Weights of a small image VAE: batches of 64, 4.7 epochs.
Rows from block 11 of the encoder of a small image VAE, named by matrix and row number. Rows with one number belong to one neuron. Each number is 200 + 30 x the weight over its row's rms, rounded and kept within 0 to 999. All counts start at 0.
After each neuron's rows are labels from the 100 images, of 14976, where the neuron reaches its highest value: "colour at peak" is the nearest of a few named colours to the mean colour under the peak. Only what is clearly more common there than usual is listed. The data: photos of plants and fungi (iNaturalist). In brackets: how many of the 100, against the usual share in percent.
# fc1: MLP up (encoder.blocks.11.mlp.fc1.weight, 768x192), inputs 128-191
# fc2: MLP down (encoder.blocks.11.mlp.fc2.weight, 192x768, transposed), outputs 128-191

fc1.676,197,189,212,193,164,190,225,204,135,244,144,188,193,216,197,205,185,224,192,180,222,278,208,189,165,179,185,192,168,196,232,204,191,211,180,188,161,158,201,106,230,207,214,238,188,229,218,184,204,205,189,221,161,162,160,196,176,238,212,194,206,137,214,193
fc2.676,193,197,176,260,194,171,189,190,201,163,245,195,191,209,271,159,172,208,179,162,181,231,184,175,217,196,242,212,200,201,198,160,244,200,248,183,229,258,198,218,202,256,214,120,237,164,167,167,163,215,248,202,232,197,207,263,231,216,223,212,265,201,198,235
colour at peak: black (48 vs 4.5)

fc1.530,219,164,189,186,231,177,219,240,195,257,189,206,257,199,222,243,197,242,177,221,198,218,169,183,235,166,225,259,192,128,202,197,238,186,228,191,196,136,188,213,189,212,212,237,171,147,189,239,188,181,183,243,201,174,180,185,197,159,224,195,198,166,231,225
fc2.530,190,160,215,247,206,195,196,153,235,131,236,207,184,206,172,187,181,159,216,173,215,198,257,186,194,244,152,219,196,212,215,181,198,243,160,200,217,256,185,211,160,199,154,205,156,231,202,165,182,184,233,159,208,255,191,232,190,258,195,155,264,196,172,190
colour at peak: green (35 vs 6.5)

fc1.156,168,186,177,225,185,240,190,182,193,230,232,238,235,189,136,226,174,205,199,147,219,240,202,195,127,200,185,142,129,195,205,169,177,194,195,164,232,203,171,201,218,234,234,194,170,194,174,221,182,171,186,206,226,194,196,234,234,206,220,217,126,173,196,171
fc2.156,182,191,179,247,242,173,221,178,167,166,198,219,180,186,241,211,207,146,212,189,158,253,223,156,207,124,215,285,211,197,209,190,186,248,185,200,248,231,234,231,182,189,199,203,189,203,231,196,157,205,218,170,239,245,183,223,223,186,223,189,313,208,215,239
colour at peak: green (27 vs 6.5)

fc1.314,224,210,157,201,168,189,171,205,147,205,246,208,240,144,175,210,164,224,192,197,195,223,236,213,217,188,178,241,192,148,235,196,195,196,239,256,229,188,139,174,250,185,213,199,174,227,244,225,236,238,218,218,165,253,189,166,216,239,175,152,189,194,222,232
fc2.314,178,196,207,252,175,212,207,155,214,174,154,210,204,224,217,167,202,195,216,216,181,244,206,197,164,205,263,218,189,255,221,195,224,182,204,191,194,211,223,164,161,169,159,251,230,181,249,197,228,198,193,273,215,182,199,153,163,148,200,169,173,145,204,198
colour at peak: grey (72 vs 46.4)

fc1.715,225,176,198,173,184,177,225,171,151,230,190,191,241,231,243,216,206,210,195,183,167,182,202,195,169,183,203,207,208,185,251,224,196,173,169,185,142,187,209,232,177,167,229,166,167,201,212,183,134,194,174,182,221,195,205,191,225,211,183,259,229,239,144,168
fc2.715,208,208,198,245,187,174,147,162,184,152,214,199,208,205,212,209,198,180,176,188,174,204,282,158,206,172,235,188,225,212,185,268,223,256,234,191,263,208,265,238,204,190,157,182,138,149,165,193,254,144,194,163,197,183,219,220,190,201,223,183,214,187,165,220
colour at peak: pink (31 vs 4.4)

fc1.508,174,260,246,184,142,225,192,179,249,243,139,188,168,182,203,222,163,262,269,204,226,233,189,249,203,171,213,196,172,211,206,171,158,188,240,197,180,179,176,185,209,202,231,219,182,129,164,239,175,177,154,206,199,203,211,168,231,169,251,191,206,145,215,197
fc2.508,184,217,169,179,160,195,209,185,201,163,216,185,197,198,149,214,250,136,201,215,181,190,193,147,182,152,178,188,188,187,196,215,152,243,163,208,227,147,191,196,223,143,188,176,171,232,233,218,220,182,202,222,181,182,293,194,246,179,221,241,183,254,209,260
colour at peak: grey (78 vs 46.4)

fc1.576,165,218,148,186,156,183,170,212,259,200,166,209,218,233,201,211,210,176,182,244,183,210,144,211,174,210,164,220,195,240,183,200,105,173,227,213,186,252,259,251,214,193,239,181,165,235,170,223,152,184,238,223,208,227,204,199,216,198,220,131,211,211,193,200
fc2.576,197,222,146,261,223,175,243,199,225,170,196,167,192,219,181,190,205,261,207,165,233,230,187,213,185,199,185,208,218,125,183,197,196,263,175,208,266,163,221,188,226,204,144,222,192,201,236,200,157,224,207,221,157,212,181,212,231,194,171,177,233,175,194,145
colour at peak: grey (72 vs 46.4)

fc1.454,191,191,176,184,198,187,173,176,260,230,224,211,196,134,184,205,214,201,188,204,215,247,184,189,196,188,206,151,192,248,129,178,207,137,216,148,166,197,177,218,222,192,204,236,200,183,192,243,160,168,177,208,212,239,214,169,243,233,173,234,159,155,181,194
fc2.454,245,242,186,157,162,254,222,205,170,225,194,198,154,315,218,201,190,181,163,176,182,188,180,178,186,221,248,227,210,212,238,172,207,237,182,193,208,174,172,187,237,202,217,227,178,209,265,211,187,236,159,209,192,221,226,242,216,220,173,232,198,166,210,225
colour at peak: brown (60 vs 35.5)

fc1.304,170,200,216,208,188,173,254,191,188,166,165,205,212,183,263,148,221,195,167,214,179,153,211,223,186,196,171,194,203,237,238,206,166,178,141,210,180,189,185,230,207,183,197,188,202,201,201,169,232,201,207,178,190,152,203,191,209,204,222,193,220,189,254,154
fc2.304,119,201,180,155,214,191,210,173,207,182,210,180,171,206,201,206,188,195,236,169,226,207,189,207,194,214,179,172,146,178,175,220,178,226,182,216,135,176,241,195,243,164,218,207,231,231,226,200,173,236,233,238,243,214,215,154,205,249,207,211,217,207,194,179
colour at peak: grey (74 vs 46.4)

fc1.511,209,183,187,215,205,231,161,164,229,216,162,174,235,130,198,190,175,182,172,224,208,264,190,123,165,237,183,122,195,214,187,173,159,226,229,178,178,196,179,207,179,193,171,202,118,169,154,212,184,275,235,195,165,184,165,194,167,210,185,182,195,211,190,192
fc2.511,245,188,190,194,189,185,183,165,169,237,196,182,186,218,178,176,238,199,160,184,214,168,187,183,261,205,180,222,212,171,262,232,259,230,251,167,226,205,206,197,257,184,188,158,230,197,147,192,211,155,167,212,279,184,224,220,157,178,216,215,199,212,192,165
colour at peak: grey (79 vs 46.4)

fc1.379,200,173,188,169,205,184,142,230,214,213,178,224,205,209,250,96,222,225,194,192,204,186,239,231,160,242,261,231,215,182,216,177,186,227,210,209,222,210,202,223,240,204,131,233,216,213,183,213,188,281,212,234,154,164,171,189,216,170,165,225,152,188,208,198
fc2.379,199,194,219,238,215,214,194,236,153,212,131,196,168,229,232,209,259,180,203,201,177,172,196,214,195,167,193,160,189,176,239,184,245,193,204,224,183,217,268,215,223,164,219,171,202,172,199,180,178,192,176,186,231,202,168,157,176,248,212,180,258,202,237,190
colour at peak: black (68 vs 4.5)

fc1.101,231,210,196,192,254,178,217,173,223,185,182,186,167,131,185,173,186,140,213,173,160,213,170,218,175,242,173,194,209,203,228,253,171,158,217,226,227,214,216,192,208,218,247,190,181,222,192,169,195,229,221,206,158,200,158,154,201,192,209,204,199,238,183,155
fc2.101,195,238,235,136,205,202,189,179,206,182,197,234,186,241,216,234,217,249,196,167,254,182,188,171,202,219,196,140,223,186,181,206,198,218,239,241,157,214,170,172,236,238,206,187,185,215,195,219,258,218,194,218,237,183,166,272,202,154,171,149,203,203,185,196
colour at peak: grey (73 vs 46.4)

fc1.312,236,213,225,182,209,203,197,276,220,181,219,215,251,246,236,209,198,191,221,225,200,214,230,214,162,171,144,139,223,125,154,153,204,214,154,239,174,211,183,195,151,222,221,221,197,192,170,193,167,187,197,201,207,208,256,186,194,182,209,170,207,179,213,246
fc2.312,241,188,194,191,214,194,198,150,206,178,180,140,183,179,137,157,220,180,233,172,237,196,219,230,180,207,190,201,197,217,211,240,210,199,173,204,195,202,212,177,169,133,212,221,230,256,270,132,191,175,223,257,205,179,143,258,196,165,237,160,212,232,219,170
colour at peak: brown (62 vs 35.5)

fc1.647,186,168,162,207,166,211,169,170,227,202,230,186,202,190,202,208,246,156,196,210,231,192,201,245,150,244,179,222,227,205,203,268,144,137,195,206,178,223,257,181,158,224,259,172,149,160,183,203,180,241,187,190,250,215,186,195,194,250,185,195,256,221,286,165
fc2.647,211,174,264,232,209,207,204,168,219,237,204,183,194,178,209,222,202,250,206,249,204,236,229,130,173,152,205,184,247,186,160,172,201,261,198,239,224,214,135,110,197,187,218,217,197,185,205,150,183,203,164,158,220,193,248,191,204,181,257,197,211,207,254,140
colour at peak: black (96 vs 4.5)

fc1.180,214,197,239,205,222,189,278,206,219,238,160,237,200,233,177,167,187,217,229,197,120,174,244,208,210,255,163,218,195,192,202,132,207,253,219,197,205,162,174,188,183,220,194,176,226,201,174,195,189,178,229,176,207,184,261,212,156,184,182,242,217,138,177,177
fc2.180,227,189,214,168,224,190,199,221,218,206,210,186,185,191,220,248,187,232,178,216,202,223,236,213,157,190,163,220,184,128,218,199,219,233,163,195,205,167,182,203,195,151,150,233,179,163,186,256,177,225,208,246,250,160,233,180,226,202,227,215,199,204,215,225
colour at peak: grey (75 vs 46.4)

fc1.636,202,197,243,198,243,202,228,231,183,224,181,195,218,230,234,213,218,186,122,187,222,213,215,163,235,194,182,152,201,163,204,189,193,179,219,178,194,229,181,219,189,212,264,224,198,165,231,255,233,207,192,178,151,207,207,149,208,189,159,190,106,200,253,176
fc2.636,177,173,232,195,168,170,195,177,203,213,121,206,174,192,209,154,179,206,214,256,186,207,180,234,164,217,227,235,201,220,222,209,241,215,192,184,236,167,167,189,161,199,178,252,208,210,183,187,151,214,208,222,244,154,250,180,183,189,164,223,265,158,209,186
colour at peak: grey (78 vs 46.4)

fc1.248,202,227,178,165,223,177,166,210,186,199,174,186,185,194,225,203,249,202,177,205,213,211,199,217,170,198,152,182,185,265,175,233,217,206,194,191,193,208,236,205,210,186,195,210,225,185,173,199,143,188,215,185,188,190,148,196,257,220,173,226,264,208,190,211
fc2.248,206,187,238,186,189,174,176,125,189,201,200,211,223,165,212,144,243,187,182,244,202,224,166,174,205,201,178,173,268,209,215,242,174,153,205,242,194,185,199,190,218,213,234,220,191,195,178,175,205,216,200,178,254,232,200,188,173,222,219,200,209,206,230,167
colour at peak: pink (32 vs 4.4)

fc1.720,188,273,211,219,188,206,189,252,195,184,268,237,195,221,231,228,206,167,203,241,192,279,231,193,228,195,207,236,177,185,218,221,228,164,188,232,243,221,163,213,230,189,239,182,244,181,168,165,204,209,161,242,181,189,218,176,174,172,157,174,192,214,213,178
fc2.720,180,221,219,203,251,213,217,229,226,182,179,217,182,191,163,230,204,239,192,206,187,170,171,202,154,154,199,216,212,156,255,228,132,235,261,210,143,204,207,146,165,231,141,245,206,156,196,182,140,186,227,211,153,191,215,212,196,192,256,186,221,125,234,196
colour at peak: brown (60 vs 35.5)

fc1.226,162,211,174,204,209,245,258,274,213,200,225,224,223,188,205,159,219,151,176,193,147,157,245,203,217,248,216,198,191,242,227,209,150,172,187,192,233,196,265,199,177,172,199,156,156,186,217,207,192,202,210,204,202,202,185,198,249,206,196,189,172,147,197,150
fc2.226,171,136,155,207,189,143,204,174,218,199,206,204,196,208,157,200,176,218,197,207,210,236,140,194,186,182,266,260,195,169,193,188,165,206,214,192,187,207,203,142,246,169,208,217,195,234,229,232,141,226,217,212,216,224,223,213,205,184,155,191,165,163,211,197
colour at peak: grey (79 vs 46.4)

fc1.628,179,206,186,125,174,221,191,221,237,253,169,122,230,188,162,237,206,236,238,199,173,268,271,182,184,196,202,130,150,136,188,232,189,223,186,219,178,174,176,177,164,166,206,206,223,234,252,217,167,222,208,222,249,178,125,217,210,209,205,177,189,205,211,200
fc2.628,193,211,165,197,228,235,211,161,225,195,182,229,195,164,217,180,165,184,146,200,239,193,213,180,227,184,202,229,205,221,185,177,236,183,217,229,231,230,218,250,170,226,196,238,241,186,143,190,198,196,194,189,200,261,220,232,249,218,229,176,210,189,174,211
colour at peak: green (27 vs 6.5)