{"train_examples": 90422, "image_size": 48, "translate": 0.06, "downsampling_factor": 4, "encoder_norm": "layernorm", "encoder_norm_position": "pre", "encoder_bias": "none", "encoder_parallel_block": false, "loss": "mse", "decoder_blocks_per_level": 2, "init": "torch_default", "batch_size": 64, "warmup_steps": 1320, "weight_decay": 0.0}
Rows from block 10 of the encoder of a small image VAE, named by matrix and row number. Rows with one number belong to one neuron. Each number is 128 + 24 x the weight over its row's rms, rounded and kept within 0 to 255. All counts start at 0. Numbers have three digits each.
After each neuron's rows are labels from the 100 images, of 14976, where the neuron reaches its highest value: "peak at" is the part of the image that holds the peak; "patch colour" is the nearest of a few named colours to the mean colour under the peak. Only what is clearly more common there than usual is listed. The data: photos of plants and fungi (iNaturalist). In brackets: how many of the 100, against the usual share in percent.
# fc1: MLP up (encoder.blocks.10.mlp.fc1.weight, 768x192), inputs 0-191
# fc2: MLP down (encoder.blocks.10.mlp.fc2.weight, 192x768, transposed), outputs 0-191

fc1.208:137111110156121143129116095160123132132148100148101129134112143122103119110104151114141138119124119095126117128147072142124085112128161129095107100122124103089151113126161126122169153118118160103114144144107112153134141160112165166078167139115097129118145092153167144133137130167073121110183155133144109110137124140153126114151139139149136163104066128161162129103155112104130121122129120115186168128122112143132105106115121137124113127090176065130122126113097173124147153112132175116124061166123165125107127137092133147138153120162129133181132120138146124128094107110133190171
fc2.208:201144107119092129147152135118113098137118137119125132135104104100126156153133142102112099130109136090126138082096112123139115140096110126124146129157138167119119148100083148151121094178184087118135149164144132114169135099101147137108129147161099145135075111143145070107159153140124152116115167116113148175149135130149130147107120130132107126100109083103099142164142128119133155133132116144093141147144114089077129121162124129137132105125145131151110148116130146122088069085155133158139119173130133154145171154098138163118145113098120126122108127145164067134123137181154107108
peak at: centre (41 vs 11.1); middle right (27 vs 11.1)
patch colour: brown (66 vs 35.5)

fc1.736:109120095116105147127105089120142125113192122113129094117113141107136134133131099118091143097148077121093127119106146062137148063092142134119130130088082143129133130098152147133153136137156127122103148103213114111174117134126115099127146136131121121133155157110146161110090178123116139129148128120158106149168138123125135122136140135113112150111154187126128152096130152141145132146155192116105136156138122121098148100109112143104091103139137129176160112131144114105122126158117141130092158156122132098134104167162104133158180147120118108154128110110129151155143164137156128071
fc2.736:162149102187101120155123157099142137159110099085131143155104155118115136128112154134168102148110161106128130138082097114100131110144143158133121090121133094143093128154109154149116119150134130152095159162091161151118134123125134115154158143116133102149098097120140144147113118118071110166161111175103114152124115147082091119107102167132155130170118132174096110134114111105133095159126148087119110114130114149122116162144090132120129105136136149131103142139095139144177150150178121140137092110131170149176166074118127127133126154083178119096128122120140100131090133106111139151
peak at: top right (32 vs 11.1); top left (30 vs 11.1)
patch colour: grey (75 vs 46.4)

fc1.522:104114156120149089122128139125156123136152107149194126102130114096112108144113138092087157119131138081102108167163163101114106082137100115114161117125110133136131128116133134162111143147201133096066134119140139117118141137084128149115115183126117119095128114085159140125144131147114128120105137093134170158142153104082106171133110166136152149114181133126113093128110104144157124135130137104170087143117138145144105135175158117090134135079138143149133121089146091126120088118111143163080112126115169104110128145148096130172139082131122091118139123116134149150117133135138134111
fc2.522:154125111157099116116132127109111166160136132152152151126175165121141127132123159123149157118170095108118103165081124182098110149139125124129118058103134135102102136127108162116114130171133144142108096103169132153111146111111163129162118109121147129166094112129145087095129136122108143089147122171099129109080135160121143096115167180111163151171132107127095144112127140127141144125094070099091114116097103138134095138073116133115174138162128161109117141094127171145119145166124149142112126138149155139146144127115111128127099132128115137141105128124111116078176112115080123136
peak at: top left (27 vs 11.1)
patch colour: grey (74 vs 46.4)

fc1.191:137138118135147121121123165136114104148132074089151151069100164118121140098158104120104125176128113140112167141132081125094155126104098132117087117087184181143136128149117135115131165105123131107146158179089138143155104106136120128104137161075090113131120161154119154094130149120137131135138161176096151167111114168155153171118174124135154115123124142157145179147135102106092109108115147151110097126134096105133134121144101118129148122117117116143132147144122137103146115144107171080099101136115110126148124136139126129101068116105098065155112119135141148136131152152121122110
fc2.191:159163084153131082116137129124109091157158120102131171116107106147150135119106145134119144102148131062140152099109121159105103102124121128099109104133123173147137125171139155174127132131092121144154165137115162135163074128141107107117118136106146104117098120159108122147102116130120144168134120140104125113089108130111137158085162150174159137106116082094136103128100146080123133130130163151115111118098131101135123090147097161115107135111154120134148136101152106165126178145131101175121090146111108134150162106145142176115161160120102103110101169151125149142113113143147119183
peak at: middle right (27 vs 11.1)
patch colour: grey (74 vs 46.4)

fc1.540:113150101122141144162137117128171089156125106116138124149156154087122128120117092114052125110144124131143116119121104134128168164123137166131122092127145116098141077147132114103147161108156117095133099061131134135143093148138090084131081126122145060122164111157155134094160165127135113107131156148158173115154113108113142152096135149136122122112127106137117146145102142125113117110173126165126131127137115106127170149115137119134137115124154102127125152119136132072155088123129138090144150142113134131188115128153145127119140139145123135089126122129142132184122102152046162096
fc2.540:117140085112131130145116160099138115138147108177140129090138112136147121130159107130142117141113143146173128131071171144105147138136112105096110105067105132214115161151140129071082161138117125080101142123154113157114162108107125117076143131110090128114103139125150130182122123108144102107130114120136099106154130144140140177134090131116136104133130120113099143154137119105152153115161122107104137125083064150166117093151141144130137133145092142114133157172126142107130119105094146126148118095159105104136159121130132100137112154139137134138153171075129158140144151101101139145
peak at: centre (28 vs 11.1)
patch colour: grey (72 vs 46.4)

fc1.317:160105139116111116131148103128104141087112153151144103116160120103102133151117181157113131091157158114132127165157129125178143136161136139128184100129153135130130177118168098147152118130155143123118122106116146103088149147083151123097112111132127138107157106111116076143142114051114138122151096110138085177170151147132129146152107124133135106095137110146151116114133120159176139130163135101121137128092150170120114073159138118113137107150109156148108149125105072104132128127155110079133127090128128161126128133128064131164128146164116166145144107135102159122115146144138107149
fc2.317:137143137133137088131157126103125080171112140146116116122128145167114137111132115097137127171156119089045059134142097150098152129141133114144115104141152151111091117136140121133116136134099125151089117133150119097108153110131164129165163100124151119131172110156139121116134144148124142125134121130112160142129108112179096105142160093109126085169131125126139129135144190162098126124102135133069161155079062142151091130132144106116132116144155133143134139128151147111137174101159140111100164154134101145147155143067114102113139127153135174149157133137133103138146112127128155106
peak at: top right (30 vs 11.1)
patch colour: grey (73 vs 46.4)

fc1.675:129138093102133115101136103158137160153169122129090111114153113127118117156151147140125131173117088140158129122123119089155099112161103131165167111100123125156141134156160128162132143127139112147103082118115111124119110139091159109119150134140160149099166135129120137127136150165127161137135132161164135183095153105107093131152122075162135119125110173129164111121141089088108107155140125126132117113132133118107142113123128112105128125114143126102126122084138176141092130148147129134078145149132114127137134125153070085129161154104156082120094128081131178115181145117128188064
fc2.675:171112157152152142153100108157136114103108106171148089138115112121127147101106126156117127133078155166133162157128094141130180116119121132118152105116154115175121142088109103133082096157142138118142109158142143137113134130107153128131116123097120103165087182118135143134097144076132126087172117147107122127149113138108076096114123135142158112181135108110131127119102084119126122124158086102112132084133161115153087134092142078101148091095124153157147151136135139134164163137152152092140104092154100134144138155153123130100126126102132152106139139178098175124131106152117111141
peak at: top left (27 vs 11.1)
patch colour: grey (72 vs 46.4)

fc1.739:142132142120164096073136157128154128154167130124123158118116138128098092121143140143129168149107112095136159151150121192147163136146120135127119102095102129136087127166135163110145116132125122136120175122170090089131138183153146103137059135131143135085155136116090145110105095139147147140128125093121163141138117125111138085103173135152122155166101086129138110112118136102134074164113150127104166111106132125102134098120138108135093150120147087077116108107119135140137147068147093170120115146146138162113128103130112133147108131169125109115138154128123088112072133129140123156
fc2.739:159115110122168170149152151098107160115147108063086136140140107119128160123109120088160144133129107138099133143109133115097064122162117150130125102152091138109120100147104155108121109101107130140093138125115151106093147107167103138141087124150130143142121150129152162102149079108135121134142149136117111109121101158150159151108185130113131117085122103125153132176134132146141104124125127106120120124090104133161162140182119148100149109094109181148155115116127103105133128091163151173105125161182148123123119139151176100137126148137118154165128168112140152170145131084103130103
peak at: centre (51 vs 11.1)
patch colour: brown (62 vs 35.5)

fc1.454:122139075120117123106145113129120141094106149186134152134140112136075138104120161182167155099105144126137147105150106088118104155168135129153141165141177151142103166091168089089110143142135094099143125115192131130126101168127161121099116134132129142109173137141088117132119118101102144105168093119131113129171153149138149161144154138132140134117144113139146085142150075143131107133105094118116126111146146148164120107138111139105102116123101159138146132109149069148147129179138167171136085132099147111127104154119121106143086143129145140128114124122144175080123118125117138129
fc2.454:133112111172145098106158126162142101150154115086126154135090156125144128154115101148143128139135134142077093134139101142136167140095127170142150127133154138104081134136150142146119103136043138150093116153141123115116137136147169121160122138153113121107166123140153127097124150140153111122089106115093154167114116151123117154089108103120119128137115145145111164080192152123176119110122102119109088132129131100142126119111129110101123107111135147169148125091106113128148136106132107111113154164138126150142126066120134123125079104083133131172145175190117104138143177123125136096
peak at: top left (36 vs 11.1)
patch colour: grey (77 vs 46.4)

fc1.485:097156118109171108130125176119117091171119099145116107164117111133137140147113142161104136096114127098141101124153125119127121156100119119110111143096162148136163151144127132142144112138127144147102160148128135152118147156101072157141123133149135157067104122148156153134127126125099118129135142155138138143082130111155094137149106093150139120112127103156164107168154120113105092105103135174158175137087100091138093121151100151124117098174141114137102126073095112172139121149163102106088129133083127159171150130144140149125084160126131106161163149127128130114100062162107122133
fc2.485:122091065146134112141133115143133127165127141135198103122123133134127114132159090139140116104155110119114131117133148162141112166138144084113154149124131139131118123145133137101139147150154138139101161110138153113127110092068117064109124156174121113144133135122131099111152106129097151173130110146084127125119100130139127153096145168131130119102166135116149107136131108126099143154104177159167122123130124175158144108125140109121174148092111116112126171104124128109093136156140125143122127104143093137120083146095116170147101114133097098068134095097121133130136064078165168158
peak at: bottom centre (27 vs 11.1)
patch colour: grey (85 vs 46.4)

fc1.428:128097124128141173126092098101161149148122096132128180133144115163126122145093176105142114130102114124100172158112145147151144125126113160145146162173158182137126141160136124137132126148128148126101145131097089140118132120112115123123116131144173128067147153108123106122078147132122138115095128096110118163129141125110143092162127112134176154135119098161114120143113127144112083180143119143167067092159161112133129131140137152108081102132085109084095152122158121148130095127103152115123120133081140161135168084143109119156136118073124112105124127082147164117135131107103124142
fc2.428:121076136163108127118089145112111150135128132125135145127121194137115135093086094117118105154137106148114159137059128135095126148084108116140192121106169131157093113127141149124123142123137150127141148090160107148138140142122130136127139150117136091151128169115111101144106175152123105121084142125120155118133094159126124122144156141108168134108113156094143142136122137162139133115186090108142080079085133098137145129133117127112139144131130190151136095128104154116150133156131145156123150130187116121105142108125137121156166071124085143123105168092124131154150159112145095148
peak at: bottom right (28 vs 11.1); top right (27 vs 11.1)
patch colour: grey (75 vs 46.4)

fc1.274:108123092152155121144133095110105158137150124162121125112133125131073134128107145107092145120112129155163143118146090092152126137127105138119129109134145154093110113116124111108130121125168131159162092089152126144148123127088153082088100114124111113098131140147084104151144155106153149135166112129162119136129201166145181163139120117218115140123124140107166101158138090140158121114127118149149109136086172131157132097120097145172110121105106119150121137146109099152114115147144158102112127098113170113103112149132126119143115106147131118125105160151069163112077132142137145152
fc2.274:186122137110072123083144114114152114120133164134103109150096140135112138160086143131175148162167128118083079132120115127143148134152145162108118135138138180130106117118178095173096125154134098096083104140149104103116127121122149131144108152161151063094131129150145127116107163155157151127107113133065171163158087143118115132129128143120155110108136141118154149115131160104129116152111094114113158150131123146139112109142138129082118164110105114126145124114118099081114120123125143083146159124145133135080136085114120171127121124108121139172091152132171120138136128134092150126
peak at: top left (32 vs 11.1)
patch colour: grey (75 vs 46.4)

fc1.755:137145151106101128120126126149155137146114118168160107146114160112110180118115097129104165144131156085127116129100174174179090097151116111135138088126113118112112144148112114126126140112140106141128130144125168148103104154142143188132118155102110120150114167129098098124119137192132115087186125147159154108141124108156125124138162123126149125079129130125163117155112157140100124123102117121133112134087128168120145154089118125106145122135185158104154136106078102099138126166111091142088121153139160125100129138144117108091106089148140058125175122138145104165122116149129118152
fc2.755:171104132133108106117122143128118164138108071147091119135137109131152146148150095068098083108117150145120131125122113111124110119134068140101139081119128141159128119127130139119119094152210112153104154154119126132150157110124140111105117163174130115134130116189134089123120139107098162137146100187124107163149135128109109112124152095143095125119106106130119151170134148108151106117144181135118147141179105128163101127107126141141163110100105122122118169122138154134129094092146126124131132114153111132124177176085130116150127070103086118138104143106137166131165120147113128118
peak at: centre (39 vs 11.1)
patch colour: grey (79 vs 46.4)

fc1.272:131149137126122123064128145135112154154090123154123128173129120105068145168105139124100113147109138101139116149094150185116136112111103095119111151147121102160109109131143160174156143174120173106122170135169110145140112106130105100130132112152173163144149141128110140089103149117120114127117137164126154122109104096108084104151152131102136127165153088131087085097171121154098122116142140086157150127138123137119132127160105138109147167130142127091116112105132128089195124115107120134156121138110115155143095139170097119115123117120135093187153105141149130146094140109132132087
fc2.272:119111101166144147157113134143114163136167122129105154123155078155211131122083127171139139104109094161108105135130137087114077155162147121109153117123120150124143173102137122126138100158114145164108117114117102089099129109101082156138111124142116136112135134106113106106108143136110073139175151135146104120120142146086150150124123136080114136127124176127152111117080125161145113132102076144143137158135112122113117150138130105102163153133148120115120123154133114101108119121163162104093164147131098137178093136093141127136116149091151150135158138159084142122149076110142132148
peak at: centre (29 vs 11.1)
patch colour: grey (76 vs 46.4)